python train.py --dataset="photos of plants, animals and fungi (iNaturalist)" --encoder_norm="batchnorm" --decoder_blocks_per_level=2
Rows from block 14 of the encoder of a small image VQ-VAE, named by matrix and row number. Rows with one number belong to one channel. Each number is 500 + 40 x the weight over its row's rms, rounded and kept within 0 to 999. All counts start at 0. Numbers have three digits each. After the name is the row's rms in percent of the matrix's.
After each channel's rows are labels from the 100 images, of 14976, where the channel reaches its highest value: "patch colour" is the nearest of a few named colours to the mean colour under the peak. Only what is clearly more common there than usual is listed. The data: photos of plants, animals and fungi (iNaturalist). In brackets: how many of the 100.
# convs1: 3x3 conv (encoder.blocks.14.convs.1.weight, 128x128x3x3, each kernel summed), inputs 0-63
# convs2: expand pointwise conv (encoder.blocks.14.convs.2.weight, 512x128x1x1, transposed), outputs 0-73

convs1.110 152:484489481428474467463477450476482494459452441455454436486413515517494457462476473459460479457435480454445434465460484461432447445506480431450483449500492446519455442432448486471508485482477444
convs2.110 083:500465484494562471511559474551524490544427514534520468445504465517452585499520435539460542453514486488518455463454446499551411491482572511389455535560493510525547493442520501495479500480519407488483516496498495479516403526
patch colour: black (27)

convs1.19 133:489512494481464482448472434487489512436438444438510442472454507511491461474474495455457517455446521469431429449472459464423442419509501430425488447528510461488431461433479467448479501482480457
convs2.19 101:500490534568485533471485527486473528442460433566569488525465523436484516522437528532506470553477471515486529433481432437500519532499433481516464541486514481488542485555458524509452500558493502440501515558449493513513564462
patch colour: black (25)

convs1.14 047:527512433469471526526483485458481485480503512456567501503496473505510471461525550531517513538529515576505477540511479501550557557520611547527524468529617437500543558469471589528559514524513502
convs2.14 099:437424613455573534532508523455429488527523483449566480477483464513619467410536552467528472567451440451512457520494535408503497457522521500499514475463473551471450569487526499458593565514532495435521447505492465548531520451
patch colour: white (100)

convs1.61 097:509475514415451485480501457479497456449442462485494454509465469476464478444558483448457491468458556484437480464472535459448465453515511449432502410469520441465497478428480571488520452543476436
convs2.61 104:492431531542481498419513528503592506531507513529474468456411533441502500525523492517478501446503548551451544495478477484519429547489486485415495532528469552532549520493454511479518465513457455594513514470516455514510478509
patch colour: white (100)

convs1.54 179:498496500464443525460506441463507509449435451428478436503432496485489443453497475463443496429429518503434448450439506459449450433508505445451514418501524462515469446454478527475475497490483453
convs2.54 077:535562520507481504484490452493473522423522542518545456527508455502529449462485589464515602492452475466492487532499502435558521502476504479580496527553429482458422483432485508515543507520524468480489478498474497473531463486
patch colour: white (100)

convs1.127 058:501586488573512528521494477487513543475438522499480487521486498568511520531561558492473486519485476524524495566469549460502532500454456546510423518432563562460528487521510504466488550502517510
convs2.127 101:494532512516452560498460511490480474451508455540522487556471416499531494444437456530523527496478508482483559537463516496492559502499491492581499501457488513428506528537455520521530524509536510436551381526476470510549495462
patch colour: white (100)

convs1.90 076:491509520519543492563494525538515528509517502608441535510522513475590526511523500512568503482495519427580546562523529484533538524523525530532459513517577530518521499558446457571515547414518492
convs2.90 094:528475578586609525473506557548518468531510546511538503480511527509502528518474492563488568488506476546546507548481532475626510532447471499478444549503443496452550545431492525609503516540516445479436515551470495497518500432
patch colour: white (100)

convs1.35 057:516544482524494532533520503501517518602512486517475586531536510545532516546571494494476485555513556570507590507600493456563536524494497547548515540479469568471476507554514439503509557532568527
convs2.35 103:473452535492513554502424524425478452497513383495452517488423437454471480528467467494534556498443472441503522539490517461527456522484470463582427546509530474421447442515457443522535505579526518490544500483495469532554506457
patch colour: white (100)

convs1.72 062:526484475556545481494475604524500508560516530528572514523577494538428548550467533552492529539548526536542549528529436518551513499489535536517485551504497528476513513517523472502573510506489540
convs2.72 087:502483532466463468521423528500480465604551451499540479482435431513463464486512554482530448436438447502493531476494477433427487550466473479568499485473492509495588480489477439524469510574521582447550538445502542525561585495
patch colour: white (100)