From a checkpoint of a small image VQ-VAE.
Training: soap at rate 0.0025, 3300 steps, batches of 48.
Rows from block 8 of the encoder, named by matrix and row number. Each number is 500 + 50 x the weight over the matrix's rms, rounded and kept within 0 to 999. All counts start at 0. Numbers have three digits each.
# fc2: squeeze-excite expand (encoder.blocks.8.se.fc2.weight, 256x32), inputs 0-31
fc2.0:521555487567560401458601551550485433596469460489431536537427479457517475443412474482538517425520
fc2.1:507384491443504376485482425541534507438478498537461530526456613488484523527513502498467451421496
fc2.2:501624463456569517440506525463476575494471503472454470441439478448430472457423494481466525533518
fc2.3:494407555429469526483477533525582505404448524558494484552488542455517466471475477490482398509486
fc2.4:466414450472490427513521527491489451411473537432477466465522448483476496499467533572398515490474
fc2.5:504577534377429395442460469407452555452400493497472567462429590577524451564560533432530460496472
fc2.6:453387472357434433528467443468487512404522414533501466445382405472509439560441529536514469436539
fc2.7:514556512532425429440576486574449486516473473556435451518476415539465541464474500477551563485505
fc2.8:497543526589548409438533553462464500545593451469461464516427497460507555511483539447449502572494
fc2.9:498486522593564570449508477493505493599464435514464468571428414485488523542493504496449472460489
fc2.10:463546459514542545538535449428406445527532403503437527500517576544500522480475470470476521523521
fc2.11:535445467469493342429468526532479476521452472548416492578344428482441493497550513514516488594456
fc2.12:487503545409514468421449519465629486363420466604549458554434498541496438444454446501512438388563
fc2.13:451510519509480566524509499492423465536514455413510469421440532446510476487397499537492433433460
fc2.14:462535431526485454443449487505475514524554382438462523460459475442463528543585486560456510464498
fc2.15:539425563464526369535503694481597545477481559470433495499456469501549418513480423466531447403484
fc2.16:478377524389421512513438524492406511488461456522575478518440546517401522517456477524506481476540
fc2.17:516549437482583382600427579571568526449435565514448510563515536608500498538510521511491529453460
fc2.18:491594528363596405443538577476598515403400564544502491551414516563583437432507545467476418504509
fc2.19:524556468512507491576564432496335517574520534420499465523501538477486496507536525491527411466449
fc2.20:563501479591427483484479502498491554576504542510409528500540580444450560543454497444568556457481
fc2.21:515423512443448466542376491525483496488526457439433550474430400537438512526546495494457473439460
fc2.22:566458494431496559615516424539463495492527433455415551472571590452424544461492496493434482462451
fc2.23:463448479492516497460373485537440395529513447407405493522479464507401552503381464503488471465482
fc2.24:447474554437431418570517609445567521475473462498444476506428542433409376478444506471487463517482
fc2.25:418400491509408468515454619404534536447498416551463474479589521467477503511477457427478443356497
fc2.26:449546520477451375442495460478568499536481473503463458463497497539435462419524522414470528402516
fc2.27:520479522468555557415473447463552519531477494572477494459483564491510460495553479492471440578532
fc2.28:509523549477499347471555638540534453512448428532453469527455475481444513488489487508486430343450
fc2.29:502499499506514488461462453512393554609486488411493527450490463460531494548477512506490515462497
fc2.30:515525508459497423477498598506517555509506407446439465478466482519528494467502516529504472462558
fc2.31:500554556509561455414471588511460555451543602517483488436447583549510518501548489456472475445552
fc2.32:494614560513542351402545538515538532572418495529485532502369504461580476506515482521502510528572
fc2.33:503418469467468502471385369512542417485477430498457485416413429467573435509457512514482422441614
fc2.34:469595498439539460497532548528458549573502487441418537517516474515567507508551554487484397480519
fc2.35:511457466424478509589430491490592461428541455542538543520561442566531470523432498468492478408566
fc2.36:489387492513488483428468563435508430494511505496516522434557436403509535532461468437475517394542
fc2.37:468520463475549426390545481465511460512473452498511472545496457444492431485512487409443510532536
fc2.38:414436509514362626549402463470472479500535484456501481380653485512456563521430468531499555395495
fc2.39:500522520473433400543496505508517495545499388451466555494439453504533438455512451497490480404476
fc2.40:515534578356503478436499511463577470430418518528565501595433478488480444546541473541572436465548
fc2.41:449345497415487420572453567561575561448453432473400507514511507595569513538505430497525477449461
fc2.42:479512560447534374488531580444389509544493411474419448507319559486462464477395582481465493491486
fc2.43:448585444462507358485496600532544514509458437477424513581479469494521547468494467533499495469508
fc2.44:512608440554567400491551527573349482608532475405412449468410515486587493473581467521530530493505
fc2.45:478439428434520502452442421530392522552539566519439488517453448624545451540491538496461501518515
fc2.46:556494524463568337443473461524477480554373423540522454461354566510482501484500510565576512566566
fc2.47:527492536436437477475537509485501461456406426516481454514480475461431460507500461570484482459560
fc2.48:531527526535546395488525552479512488551532438546385499509410544478517486417526565573427512595478
fc2.49:477446555464514377552537509468447549558490378475413507465464412502466454429451504483468468421464
fc2.50:533475480521563449465483491505504490527482603456480572448461486510464478510540550474445477499519
fc2.51:508481492467457527491509485493510530457477543507470489529488557522569465478449488457472480473480
fc2.52:516410472504451458442495465471481520448388511480502542557437569509520491554468474529541407506497
fc2.53:472478474602472414478549526488448546611455524450450505538469469502538528574544477484435496527531
fc2.54:515493478497568453440462547527513480477490523499470488506400521474496515542565480486454470499537
fc2.55:520351514412544412498486551480515465453481376507413476521506481438447510468444539506486410508484
fc2.56:487384568458434423489535513430464585512508509577440539547434489521489552526492570512496409541538
fc2.57:500476448478421539504471472505457466560527376473433430496469444443514452504508539508540505384433
fc2.58:465443523521462492590455546522552496516558467474466553457559536550477545485566475437509457486464
fc2.59:584503505474498430453508599479509564534572566430471473532476440563525522488526508440453458433530
fc2.60:465488535422518497421423535518458505387549437444544399476516517446485497448517520502524464454491
fc2.61:472499449418561463497521563528437562476441487533506524534393499444538490484542555491433463489440
fc2.62:490427390436429494501385481497403452422549472497433483462489412545514576464504465444480490365528
fc2.63:501491576484562470430556504458637470493423472591499489541426497481497484490493547445515430510491
fc2.64:492431492460459489524552422476517478498473518441511538452495444520434486485457484452533470441530
fc2.65:524524524479464432432512512548506535523516557507501482481426563450493493509493478562548573518476
fc2.66:529491582565583438511504543575490604529584640512527543521487507533496558468525552544514504532508
fc2.67:529487540390443511531551533596561505419499488482491509421489501548622525467414471520581492373482
fc2.68:537457559508500406490586564500514514450520474458461507490445493485493457401486524508464508499505
fc2.69:474477484446480493478479559522543463475493509495489479492465437498508474490509514546488512452563
fc2.70:505545507513481509443474446434483423494484475461541497499414557454421476503454463551508536508516
fc2.71:499495453493433434536546516467474537521492558453447443519430536527525509531532504489540527496481
fc2.72:534452526525473523528471500499554482399475477514557437536492458496507474481484570483462479531557
fc2.73:501505550479538507504509561536506592496506403481455531486452498484446467439443481537439485487470
fc2.74:440494570378487532505466488501570502422530531524555515542515485563505473509523488518475476437507
fc2.75:486412469413463494490426468449467494526509476484518499409480523447478444497539460474478533542507
fc2.76:568539494462466345435437494500617501534503338495446535530503486518474555508451548494558462406483
fc2.77:520506519523439502554483377479448470506518459522541475540576444481577512479449521509440500495477
fc2.78:492477448565465485445452539538503508548529476491444496538439575440620508484497507415464513459494
fc2.79:465461434437467461472497426569431480513459466479414457511493448477508458458442513508483454504463
fc2.80:514435416532465475468491474486400526522446463458470507367432450399456577472422554473529477445443
fc2.81:461412534555468522566563522603503508548514514505481534437469485531531521553526511470545504441505
fc2.82:512480510476412379461448497476491570543512397465447490469460449502488462370470473519513555384468
fc2.83:533593578479512429427569499484598458568384551560490492570431489476505437480577576479442498573525
fc2.84:475487453441471438454341471455467389593487411436419462485473439411496527507414502500464498529499
fc2.85:509437569435437505476478470478633500423425470563524590533518468512436494530493488561455429397437
fc2.86:511534538478496433485443556439448523533509446451454503498537538491510515510524503487420494449511
fc2.87:488507526478530419459499483528421501574508499433470479528409537516483515570505477472527526547527
fc2.88:526465529396411547624444514530465533460589536519502529471618455509538550495504532448487554405479
fc2.89:506484496489564430438544487526455544549412461449457427451434504538491458454434500562495529581450
fc2.90:529425616349603469532532559556586495384527523609543471656457459525446471426440568520541394476467
fc2.91:561470459488486462404447308505535439488492456528469550531418396494466488545433475503529520554491
fc2.92:449460454503394459466516496521555422423490537432464447467509539522527503507511459394464441454478
fc2.93:531392521418522517526469488493481463483498478524506540475458460458511533435463476506536465504516
fc2.94:515507471455502445482512487535520547462481509499467523460382506528530409524525494455499456553469
fc2.95:555420523518477520447552524457448513515502526478476470509447543534507490460531518486554471496516
fc2.96:548503537575543515518538457506482421571471410554508504425443439470523555452435537528472457490506
fc2.97:507554506421567463478556459438534458487455499536407542513364494407509455553463451486471416496532
fc2.98:480401536439411472414401525481508467514492503448460471488489496433563516341458464485497441403496
fc2.99:521537481401454494490400425387484538493539400488459522454427532435442500494501566463500554571516
fc2.100:517520424384540583453486589442499520502506466486481515533464487488433495462400491545530575408475
fc2.101:512575502534507449513495641466470533531536454372410452500503546465483471478467483479495525423555
fc2.102:472478483450555441536533458562470571493495503483480589498448502444492522513515506550476510454453
fc2.103:563417436457473482419500410458451535417561438519481488456543537450493488449456464445480507479538
fc2.104:451494638543471511440471566510592465488498541546500572576484477434498461562486485571462459509511
fc2.105:453406494506431481498491469567517475391449476499519524507459552545537472580488460530549573474479
fc2.106:482496485566589540528496487451469447529527424445398544434479547410488528502445473521449493485447
fc2.107:468459561480487392420501590479591502451438494571464524563505537579507504523483431542550444456492
fc2.108:515486562399418400418519537398413477533513508525432494534491569490518566597522464594525468508509
fc2.109:485486498478509475486562479568505539454466573543516533490453445552486437570484522500496498391511
fc2.110:450498569466467359410474430532462469508487540477448539500422534448435545580527491554506478445520
fc2.111:503486503472454431525472439545504548396472523504464615451377497513476437534521470549514434376431
fc2.112:503537422486463462521527437480435512466522528505489492537424519606514433440533526485545490548516
fc2.113:441508519375495387437529424525566432529445416586464486511417493493522446473539503548559416494506
fc2.114:513524447498461420470599566448444473555510444368359398524357506457434463497450465463528545500497
fc2.115:476563423444434573470495540509511495517472524446584417454495500515440487625548393449514544449565
fc2.116:423459450477509527515454575500490584518539577408462513488525568427547506433520450459466529514524
fc2.117:481468441547478451462524460494495436464523438453485494469455500443493475453473503554468480493522
fc2.118:510438509477501443491539435512444564432485590545475442551468495587490508518539485475498473475572
fc2.119:516469447454381549539542432485480438510380529523544522472417614445519490611483506516533539545491
fc2.120:529516639548482375420521527534512550556522443419494499524381558464561498561476603483517447542456
fc2.121:420538492513451504471483391457470398480456356531513487507443373498588447419487509486591532563478
fc2.122:508472513495523442520431513522522468507389550545430484523486542440490528484537456484471467432526
fc2.123:444471506434438505469521538520473467469495406475489490509531498526451523447487415507582513464485
fc2.124:570519448513479418452462464462491520506484492492379583435451478526482486460459477455466506536468
fc2.125:484554452518452447548484506473415525590498418441464488465463509496449554489473505482495504494578
fc2.126:484475514530475434509462495544506512553565500492459520459525494608480540430559498496564487514513
fc2.127:531492443424469459453514430527497537524480527506455527550339558497496375523436587538516548582438
fc2.128:525478515373529490478438534507460537414491577538508453474392437482561513506491474560454487447550
fc2.129:511567538513566453444551514465559497544480481507416453593449531508452488454456628511494528513477
fc2.130:516438562477513398529550579523505499508425481437504475533476420550451574474361523529534461432507
fc2.131:503494519503451471485494581443488462467494429427445515476448549530440446441488486528590491467492
fc2.132:443417504396548331540510561482499509460494459460466460498518507514541440498480519514532438402508
fc2.133:470457456465445465419524446474445499522485396453481475422384536470457469495474430543539507529527
fc2.134:467492507450590427430485424579460458485418377518499615436430544536470430478433627522548446576463
fc2.135:500468517467411556505468545534346520566562517422360530429540608546578545553588467547551581429440
fc2.136:536565463479597505465455482431433438490469449441493488587459483455434525502500517505434524532460
fc2.137:514346455541430397518486458527570462495500512446509530487443546551501501498532448479440490461538
fc2.138:500501488508505416488566554454447454468484475521464453501518484518518444459483418440489485430527
fc2.139:543508553491441398486486446494541493485482433582480481551474395466550387539514573499542477434476
fc2.140:513482557535419588327474478501613546439438572559578530543573624530507555495509436488521466482479
fc2.141:527479461547420551492457448507387456510571463443568551475505424433521538467427540537507544436500
fc2.142:561410541498460365501453648564594517482485455491419507410428429516470461461517455475516455369458
fc2.143:488436519487545444471504577488529479531506423477495483495428516492508459471494457506476501483483
fc2.144:530690558547518468507530541558571529499454572592530456594462534486496476590595460521507478484476
fc2.145:545468510488535456459477516471503461519474444527438562497367531436581471490490500522504508587532
fc2.146:443474531549510318400578512506566485520469460537341509582336473486454484469498637500455462527589
fc2.147:551452505462473343475456525421479452540457446510441541481483494483507473525510518506505480444523
fc2.148:548513457540516487482383460474532483470549502477434513421557502534476543527525487458531522458455
fc2.149:407503492519517444456520503475472532527510436503442455497500496520496560506507450542514552416509
fc2.150:444475490442453417463463485517462541491523458473461466489474469510528518521523504465461517397480
fc2.151:451427474446532435506454541532478507441556453420523437488381461483432486510445510570526510385527
fc2.152:452410507452518492462513471463448455424480421489464528454510557429517508502454414467465468494528
fc2.153:463601515432561313459564664567525507530502608445474526546416497564517496524564444544466511490470
fc2.154:506519476530444560523490569464375432640539438416398513515517572544616558525567480517493586553532
fc2.155:489442607451533520510487527407416450408446527527426480467446437514515530507435512548523459441528
fc2.156:522507514469490438577476545497514534473561509522469529526507534501523429558462570524524439400533
fc2.157:513494435496473442482498499500493538487557463380530395484409514531542495443462517470479551446468
fc2.158:438462535484495422513506566499496459440505429545476581477502499440434581470474487528460456428467
fc2.159:554475417476453485520469519511351493486544545385467442456543486510549535538483437505488523441537
fc2.160:506455484430488475457515462467410484548493499474458468479493595488539589432493516493526506407450
fc2.161:416523510482534333469590520603515526526429425581499457552373494539472450467469579505531464545503
fc2.162:453600504544530471508473462475500429523507419439492539514488490479525532453411491467476497515475
fc2.163:507465521412513479536472550479561477413432395592595492481412522473410370497510498489563449469600
fc2.164:561474495505501427434456565424471484471532383497474484550501558480462520516531489469550497444529
fc2.165:508533506564462431490489477562476549509569524430450496475481507504481507519591483523480523410490
fc2.166:505383430446449470440476464543509505409504445519472480539404461472431424437404464500442539493433
fc2.167:438486509463545505495520437523518474467526603445472480369430485461546407545506440441473480515495
fc2.168:438416456428435520484454439480417488569560503361492484575429547560513512517554487505491579424503
fc2.169:464403464508479360417503504507520592436546564445464522489504513472439553533536548524507552426444
fc2.170:507504443456442515459489533469484520368470581460539488493454613467556432451522478514487567533453
fc2.171:504431547449460440475487511612515471471510480477387461533475496500448439441452495510466436403563
fc2.172:455467532533446320530391594539606496490501514448419474477508510451515395525451518452413523415486
fc2.173:502409522524470427444436518563502440418448510572421487507360405421476463537408554465509399541528
fc2.174:479484510412421554460334535420496489462481432534466495501433499485560502436433527519512461513506
fc2.175:472468446526458404503486459417491458552531430489397537422439453485464442462519467439494540425453
fc2.176:474556453600506469450568553563425442509533405431455550517402513544480528441479511499511555537548
fc2.177:485510518455433464477554511501519432461475452482423468569432485392487457476518519545541451509505
fc2.178:467466595551430381431414488527454494489510438457407457394510486409491534424510507424511490447414
fc2.179:566501466522462449532449590473490463631483414488433517501456508507520511449496503475508540523533
fc2.180:530478471457572540509506564487489479406401401487453505540504454410425453457531481452467459535528
fc2.181:572446512403473432515562472481450494507473496453463513541407592496496408554501505492551328422449
fc2.182:470553489475555418486553572459498554572514632509487461581532637588546490477481579474547467582458
fc2.183:481463585399564522473508447551651531455466580564552443502409517488528384445521615573489423448479
fc2.184:535471506490471444433483620489420488539459359454448545550385462450418449457473496458543500480540
fc2.185:520432551438378543537414514524522433443514476486522502468623417503510511469437443509516528339565
fc2.186:479505550470528469404490518399557479515413422548535503466381500553520490489428569418530492482507
fc2.187:500494433527527418406506468568444435499537457457462418476437446485504517422524499529481498568524
fc2.188:509450446380637412487443538542462474442453359528470543502376470397564448499460517536493408469490
fc2.189:481435521416527484412519469436561552471560454605548551592395518454467463473519534601509426516480
fc2.190:530508540479470574501346492549507492450469542471482506526503472490560520517544481512497628483540
fc2.191:526532403478495484513534522394459444494475513423509606368444439549450478471370454477486561504504
fc2.192:510558530528578476525511525479416443503484486487446478513384470438441520492431450537453454489481
fc2.193:496453477479437420477467555469526480482515494505432498502402439574445459510501462449493572555458
fc2.194:557481467466499405467472532474496514521449484447351489516453389464471482508498544468497451434549
fc2.195:499519521497452395561499593565411586557582512410436475479457482489491538543510494457569538451530
fc2.196:523539473517524516506524463526480476540503488504438459530457513498433537471482505438484535441471
fc2.197:470475533510481525488462497553502548461534534585497552478531500561523507525551533477513485530500
fc2.198:546514501453341518575484544545583509486463525523419485479515594607467457541518522476434510515471
fc2.199:507430512453530378461493521529474559446439536533483521546398536493537408462565468463533500488467
fc2.200:462400547466484548457502375444429473458481438516513459444433490480482476496460593484444461510514
fc2.201:463468520521471358453477520517496573482531523473396484484465600518520404420472492496503479538431
fc2.202:484478534507462436481481520542478464539480456453525469469508427510447459454548477559480540439495
fc2.203:514474505421514468375464517521601567408503472592510519570450491549540474483532507482513455338565
fc2.204:476598557478428404495583525515562494502456493469476562595477536541520439551460594533571478626578
fc2.205:509449588527589419491409540548466500491581515538489537564439487526594460481574623491424498473512
fc2.206:442483473396419473556406481456390467446423458460465512451434514498504537410494484455528506504522
fc2.207:527521497535455522537443546533491518541545491481485506472481496527549539558519542497537448480552
fc2.208:444454499509577465436446495532492459410474413482469479469485432497450568426455485483486452471526
fc2.209:487517533449541503418534514513489495533467467485487521450391484422473508526471488487534409505575
fc2.210:547404571460436432493396610457546537488527431504477499517542423531483475499537409532488461431528
fc2.211:502622490543550464440556522516475521621475452462426555490422451501460491441499506496496488494507
fc2.212:488450547465510429538451488486497440446519388635465446505429428475483564437439473530513515344452
fc2.213:481516472434526390487535548530557483501424437510516572532468456475464484493380492472448505492494
fc2.214:519496548425524407433618551475571525525517469507523529504384469479414417401418571519505374474487
fc2.215:455552500487568495389592548500572498481441548567562557525407507492543453529536488485422459541540
fc2.216:470430497510470568469472459457430478443487566454528459502519480475547518543542522450451535572519
fc2.217:459485577448561502483457551486465419511519452462408502539474552520493475372449538532541480486485
fc2.218:473559437544521480466515537491400501584530561414455472460402482458492502530539457497511551477460
fc2.219:484441510443525408519554566539547563469483538544463447555502459527523471493580443471481458475474
fc2.220:494485433466493492522472523441481483486461455432478515453511428466476496433460528542495540471508
fc2.221:493404507386458526540516425467533488370445571593496484486437535531486514470452549491599532497500
fc2.222:418542551529595437452533621569448548500461505524456522575378552484474495512536495511574472569537
fc2.223:500493473409508459456480477494490597494520500505513491450425456533550490517492530417504545544533
fc2.224:528501533482514480487533524545483513475444560550426525554484486559478523587594394494583418472487
fc2.225:570544449504438510546489516490460578529516504480413493541493561480571545483534511516474566453432
fc2.226:452440481521433618450382500525425469507475389463471578502484486419465532483423453496519540476518
fc2.227:538555426456446451456500504526474433426511606553509457552462505517485497511525526501493493287452
fc2.228:503432519452446468527515450450356520429502507460454525454513504542409472400528549517481450451469
fc2.229:548466485414426449484470425582516494469450450433414505536502544503539444572450528520544513514494
fc2.230:529584513382532476441386470374460423537492468388472478459363535409561483362541534480422483574469
fc2.231:548401529423432578468465493545628451399497457536579471478519431528488471474413469503476450401522
fc2.232:483518563449550446467545510485502516516459474506454378526402507494441421528455546445574527628511
fc2.233:531506471470517437444433449560556493505444421468446530548433451423557524548394492469490455434556
fc2.234:531425518462429652571360425518402463400565554478583559510661523507560549484509485516476516369457
fc2.235:493509508415560427602505517500497597506387586481473397427543539584639542510534530523545523449506
fc2.236:464559538521597462423494560502525515480462437492479532549404465467507488452404453437410479531524
fc2.237:504472486482520565469509442532540436502477492506482532498434437475498493486537485544474502511495
fc2.238:524456424475455459358491373435451542496515421449458578407523421471578503522419524570499545416563
fc2.239:488573567507541441448524526516624489463416458544485466546450535541407442493465507485367407436534
fc2.240:517432514533443567431405508526563464463480453556536512502523465479531492472464472493471416465504
fc2.241:477565481421546511454558469549504470513458578531614562594394431563477469521527550529497476552486
fc2.242:569467470487443499490412479528541563411461385472484495483485499471392520471461401442455474477488
fc2.243:540490517487432490503442501500497609468467443531491526451525539486438538579583506580468416417466
fc2.244:486400482531449590458471495533449482462476500455458507455492419491494475462500466534445524439529
fc2.245:511486519474494487440491456475491562475513514516506457506499492495521507508510491476457517539466
fc2.246:503551518491453414502466479465318421562509469482328461508403411414547534465413548466528495356518
fc2.247:529536445434510518471472549501462454467521446390492441592482454533452505493455471568546527401542
fc2.248:497444447460466488519485438505463477515543529404570444454544449471471557585514463555524553484522
fc2.249:411501496530566509531479537472570485439536489464532481457475460460469513521492484460504501506536
fc2.250:570466555417484449462530502529499432496491420507488548431503463495470493522450456500506474409495
fc2.251:555490499539467510429487607470479503415471421523505497467437504446448469437495518495505528477511
fc2.252:586468483455490367447514459565438436492506363478478473430440433423504545472436500488500460545512
fc2.253:572518510463543464467478548494454436510535446438422543517476567472465443433527492485530457506508
fc2.254:525573575486503360445564488538465429542521478498468417503492431473489553487438558482413495458430
fc2.255:481540541543514413500473536552384510617581392386413481506458499555526550541509477537495587548479