{"encoder_channel_attention": "se", "decoder_activation": "gelu", "shampoo_beta": 0.95, "max_precond_dim": 1024, "adamw_lr_other_params": 0.0019, "lr_schedule": "constant"}
Rows from block 4 of the encoder, named by matrix and row number. Each number is 128 + 24 x the weight over its row's rms, rounded and kept within 0 to 255. All counts start at 0. Numbers have three digits each.
# fc1: squeeze-excite reduce (encoder.blocks.4.se.fc1.weight, 32x256), inputs 86-171
fc1.0:100130127107140110150168105098115089126150117156166112170143144098105116112170105125140082151093101112163169114156106066072096116138139122100096150124106131116128111125126139149104106128124108118118126069129123116120124122129114113131181092115106097141130144
fc1.1:135126137080142124148161070119107097117139147186195140170149139102103176127159126133117126172081091125120150162182101088150108133136142114104116155097130127137104106156121127139122084128112151127121136093137139100131149113151122147154140098147112108111103145
fc1.2:116138098108127162077169101145090124076129100141130138158090145139140119110119120089145147114146164095122149118098153155137173112144107112104108131152147140139107116102133119118104143149172157165113138093132122112103111114117117166140174122100139094131150100
fc1.3:109113141144101136129099170122127127138127119122118108098157149149152064142106094126164129110154146086123133094095184143106129125164126137091121099141154111091155114102085128089118120157147130168079137154142161134138100159093135143112121136105201147138142125
fc1.4:101120144148126110137122173105151138132098106113124138130124129163159120130104130133118105125174109053109124143114167121132144166148113153109155126148131132110166100143110126112169139183152114120133131122157151103164142137118147160105084123134147149171112153
fc1.5:112145144142130126101111176111143147110116088136124131117153150151139161152127130140127147129102131112106128111127129122148159152123127186167163148149126140128137075125151134128134135143178139196140114119122173139176146162166140175120172157136136140154127140
fc1.6:120078100145119081137163130104111145132077121135137119159163121150127166118133087082134120160147138134101128113145160122144123131153114121060115075121097093072134117148140097100131148155107097088178114121139131088166126134104108148141138135121104135148091121
fc1.7:156123152076160154129143087136143076137139152150134139129114113076083111135108160128141094176093081151126124166170109146130148092111122128131143106111128149149137140096107157136125111099113138128106146098115149122095139123137107126148109098145100092128128177
fc1.8:121126122130103135112170139111124145130105084124104143153148148168166186123123140116100142094153175156082136098101144117177140141146098147124133181132148121151138139132155109132144137180155115123172120167162110100177112154101154154133156153095133162135132113
fc1.9:127131153176143120085105143205150127119100124128109139125143150177143092166105098164153084134119118113137160121127112124115160149124125140141161094132095132093132097120124126122143160140176120183172147118111208133146117156119108153120131133145135121158133154
fc1.10:118107172106117125188158130106099125194138136129134120135136105125139105143132115073107117149144091143123127108133156102092117133168147113106104138114137116091122123165102124133125088159166124123112119119156119083130102137104130099126125104132114129127137116
fc1.11:134162122108144135130148099093130106096151114159160129166114177092088139084141157101147090152085105089148164126160092100101114109137152143129098175102100137121136113104127146142090077110119123158120132069107131111122147111143121137135142108134117107126111119
fc1.12:100120084129111153074145096112125122091113106155139125156095192163111120096104140132128136109132177081121113099108141110135136102160112149096130145134137141096141136096122107130106140167153155156118136099134143141146115119096142139115159130095152112117136108
fc1.13:144100125121129143110065138083153125141136165107087123093154071125124156138114136137133111126128122151113091108128145150142134129100118127153155069141148120155137153134116133122150148113102119110164130146123115162119106146146116097144097149165125104124152138
fc1.14:129137100105092127083156090106091095099141150166127139100117166118103161091108124113085138152146155136129153108130141143112153111161143122108114138112156102119117151110095109112118141133136145162129137098126100163139141119128130110118172099098120121125152115
fc1.15:140148134080162136151172097118145080101164145170152127145102109087094128121135129106112111179083092133157136160163095099124114113116121107139121147098127151136141158123121148160121088093097136106105142084100112122099148102165117134173138097150114094111111136
fc1.16:106102154160127096128110174142125142142122133143146104117123122138153043135121075137142093157124086067143132124152143122062111166149147124103128063133104102088164114134082159104163121176161109126139130115143182123145125117105097137115117139139138119134099146
fc1.17:117158137132126130141129154120142119109137071157154147194148168133137157119139127113098144132100137075113143116115141097128131141167138155131131192139121141141125090138153126132117093149158158175117104127143157115175159142143181196125167136099130141156110127
fc1.18:114149132122131127118127117125133123100119084143157125155123176163137149149136151094126141144109160095123173108126128105157131134152150141139128177111118134116128112120153116140125126157124145168127113108119132130175144134138132150141185116116151122156118126
fc1.19:123137148136149067157158147141123150171111100100113113137157114142135132128134155108127124116105124162095129148137142089155108149171124123109117157121121116101137124150117128120152116137103091086135115136159124066148126156109134140118101135150128175139089137
fc1.20:142107121112089102194111135100123126155159174121106094117089124137142072094140091117152116123132131113139112077098155129100123138155141126102097089161172075116139147136115083120104089111098112121076097140138106118102126121117122105114085120075152148129103106
fc1.21:108117140126103120170156126088105134162137113121133098174110110121138098126138150063123143146132124127115125112104153137107122145214113128112093090152108107079123110112100129101107104168145146125124109126148120078152112135102161108101119109108137144154118114
fc1.22:116189140128141165103064125171145110106116127135140119133124146168117141144137167195152126132114120101147149136140100115137124117079138146168147137110095134156133113124135140126139121108149121161157117097096202180118144124177088149144151139155147097140127159
fc1.23:137141138078162157111122121112132106137142148144095166105135095104118168166099184175097117119122111176136106138126111144159143126107092126163182111114153142185135161117117135135151135081097153132155136122124117146099147147133114131165138113134132108111172124
fc1.24:093135141124126139094090132089127136101109097106133125137189138182159220133118114138099156127141138131091116095120162141178153143127119173175137140137143129145108102121141104134120147155163143181171124148156164128179129144149130169132188158119140141150138098
fc1.25:116136127143075118159147140148111119168102118106091092109110123157142073122101091119158127113165158101135141087079140157098128149156140137104129082144136098077153149122118103097131163173171103127141131140126140140130088152086118125103111142123152140112153098
fc1.26:113130159100139078159159154098121141167116134111150112135150104134147160146142124109108120169132078117090120116148141092139113170124131135134132121131111129103133086165123127123138087178158099131141130139153151076168151157102148177113101114169114159145097138
fc1.27:138187132120170133128124120150134121120121109138141117151149187133124107139151122135166070141106142078174172137164080089094100127152132133107129152103072146097161123113117137140128100139142099143107154090075171114133127120114127122133168099146112120142112150
fc1.28:143123149127101116147149125140127136148117109101130106123160130155186120145096107061126143124175150159097115105115188129160127127172136137107094134130150110114111125098119129129123137146174132120100107161132142113113099132110161145097165117072154134131122112
fc1.29:109122132123112112179147127054109120141112131134135102166108126122139090142122096091097140149124098118112138082133159110074119147194128141111109092133129120070135099147118137123130101153173111151112124109140144113120121139107140130107135131124136133151112112
fc1.30:126128152151127106181174154097093130175135114118101105171083068132138084145141121096144101112145120117130125099128151140085096141184151101127106110135124120099132111152119127128137088147126108136127120139160113082127131130082160120119082130120138155134108133
fc1.31:127160144102157140130129147104139129116128104151176129159172156138129176141158128135113145157080116096114149129157110097137118142136143137155125172118107143145120079146154131141128088132148151162140122111130194125179153142168142178132180127133118128158098147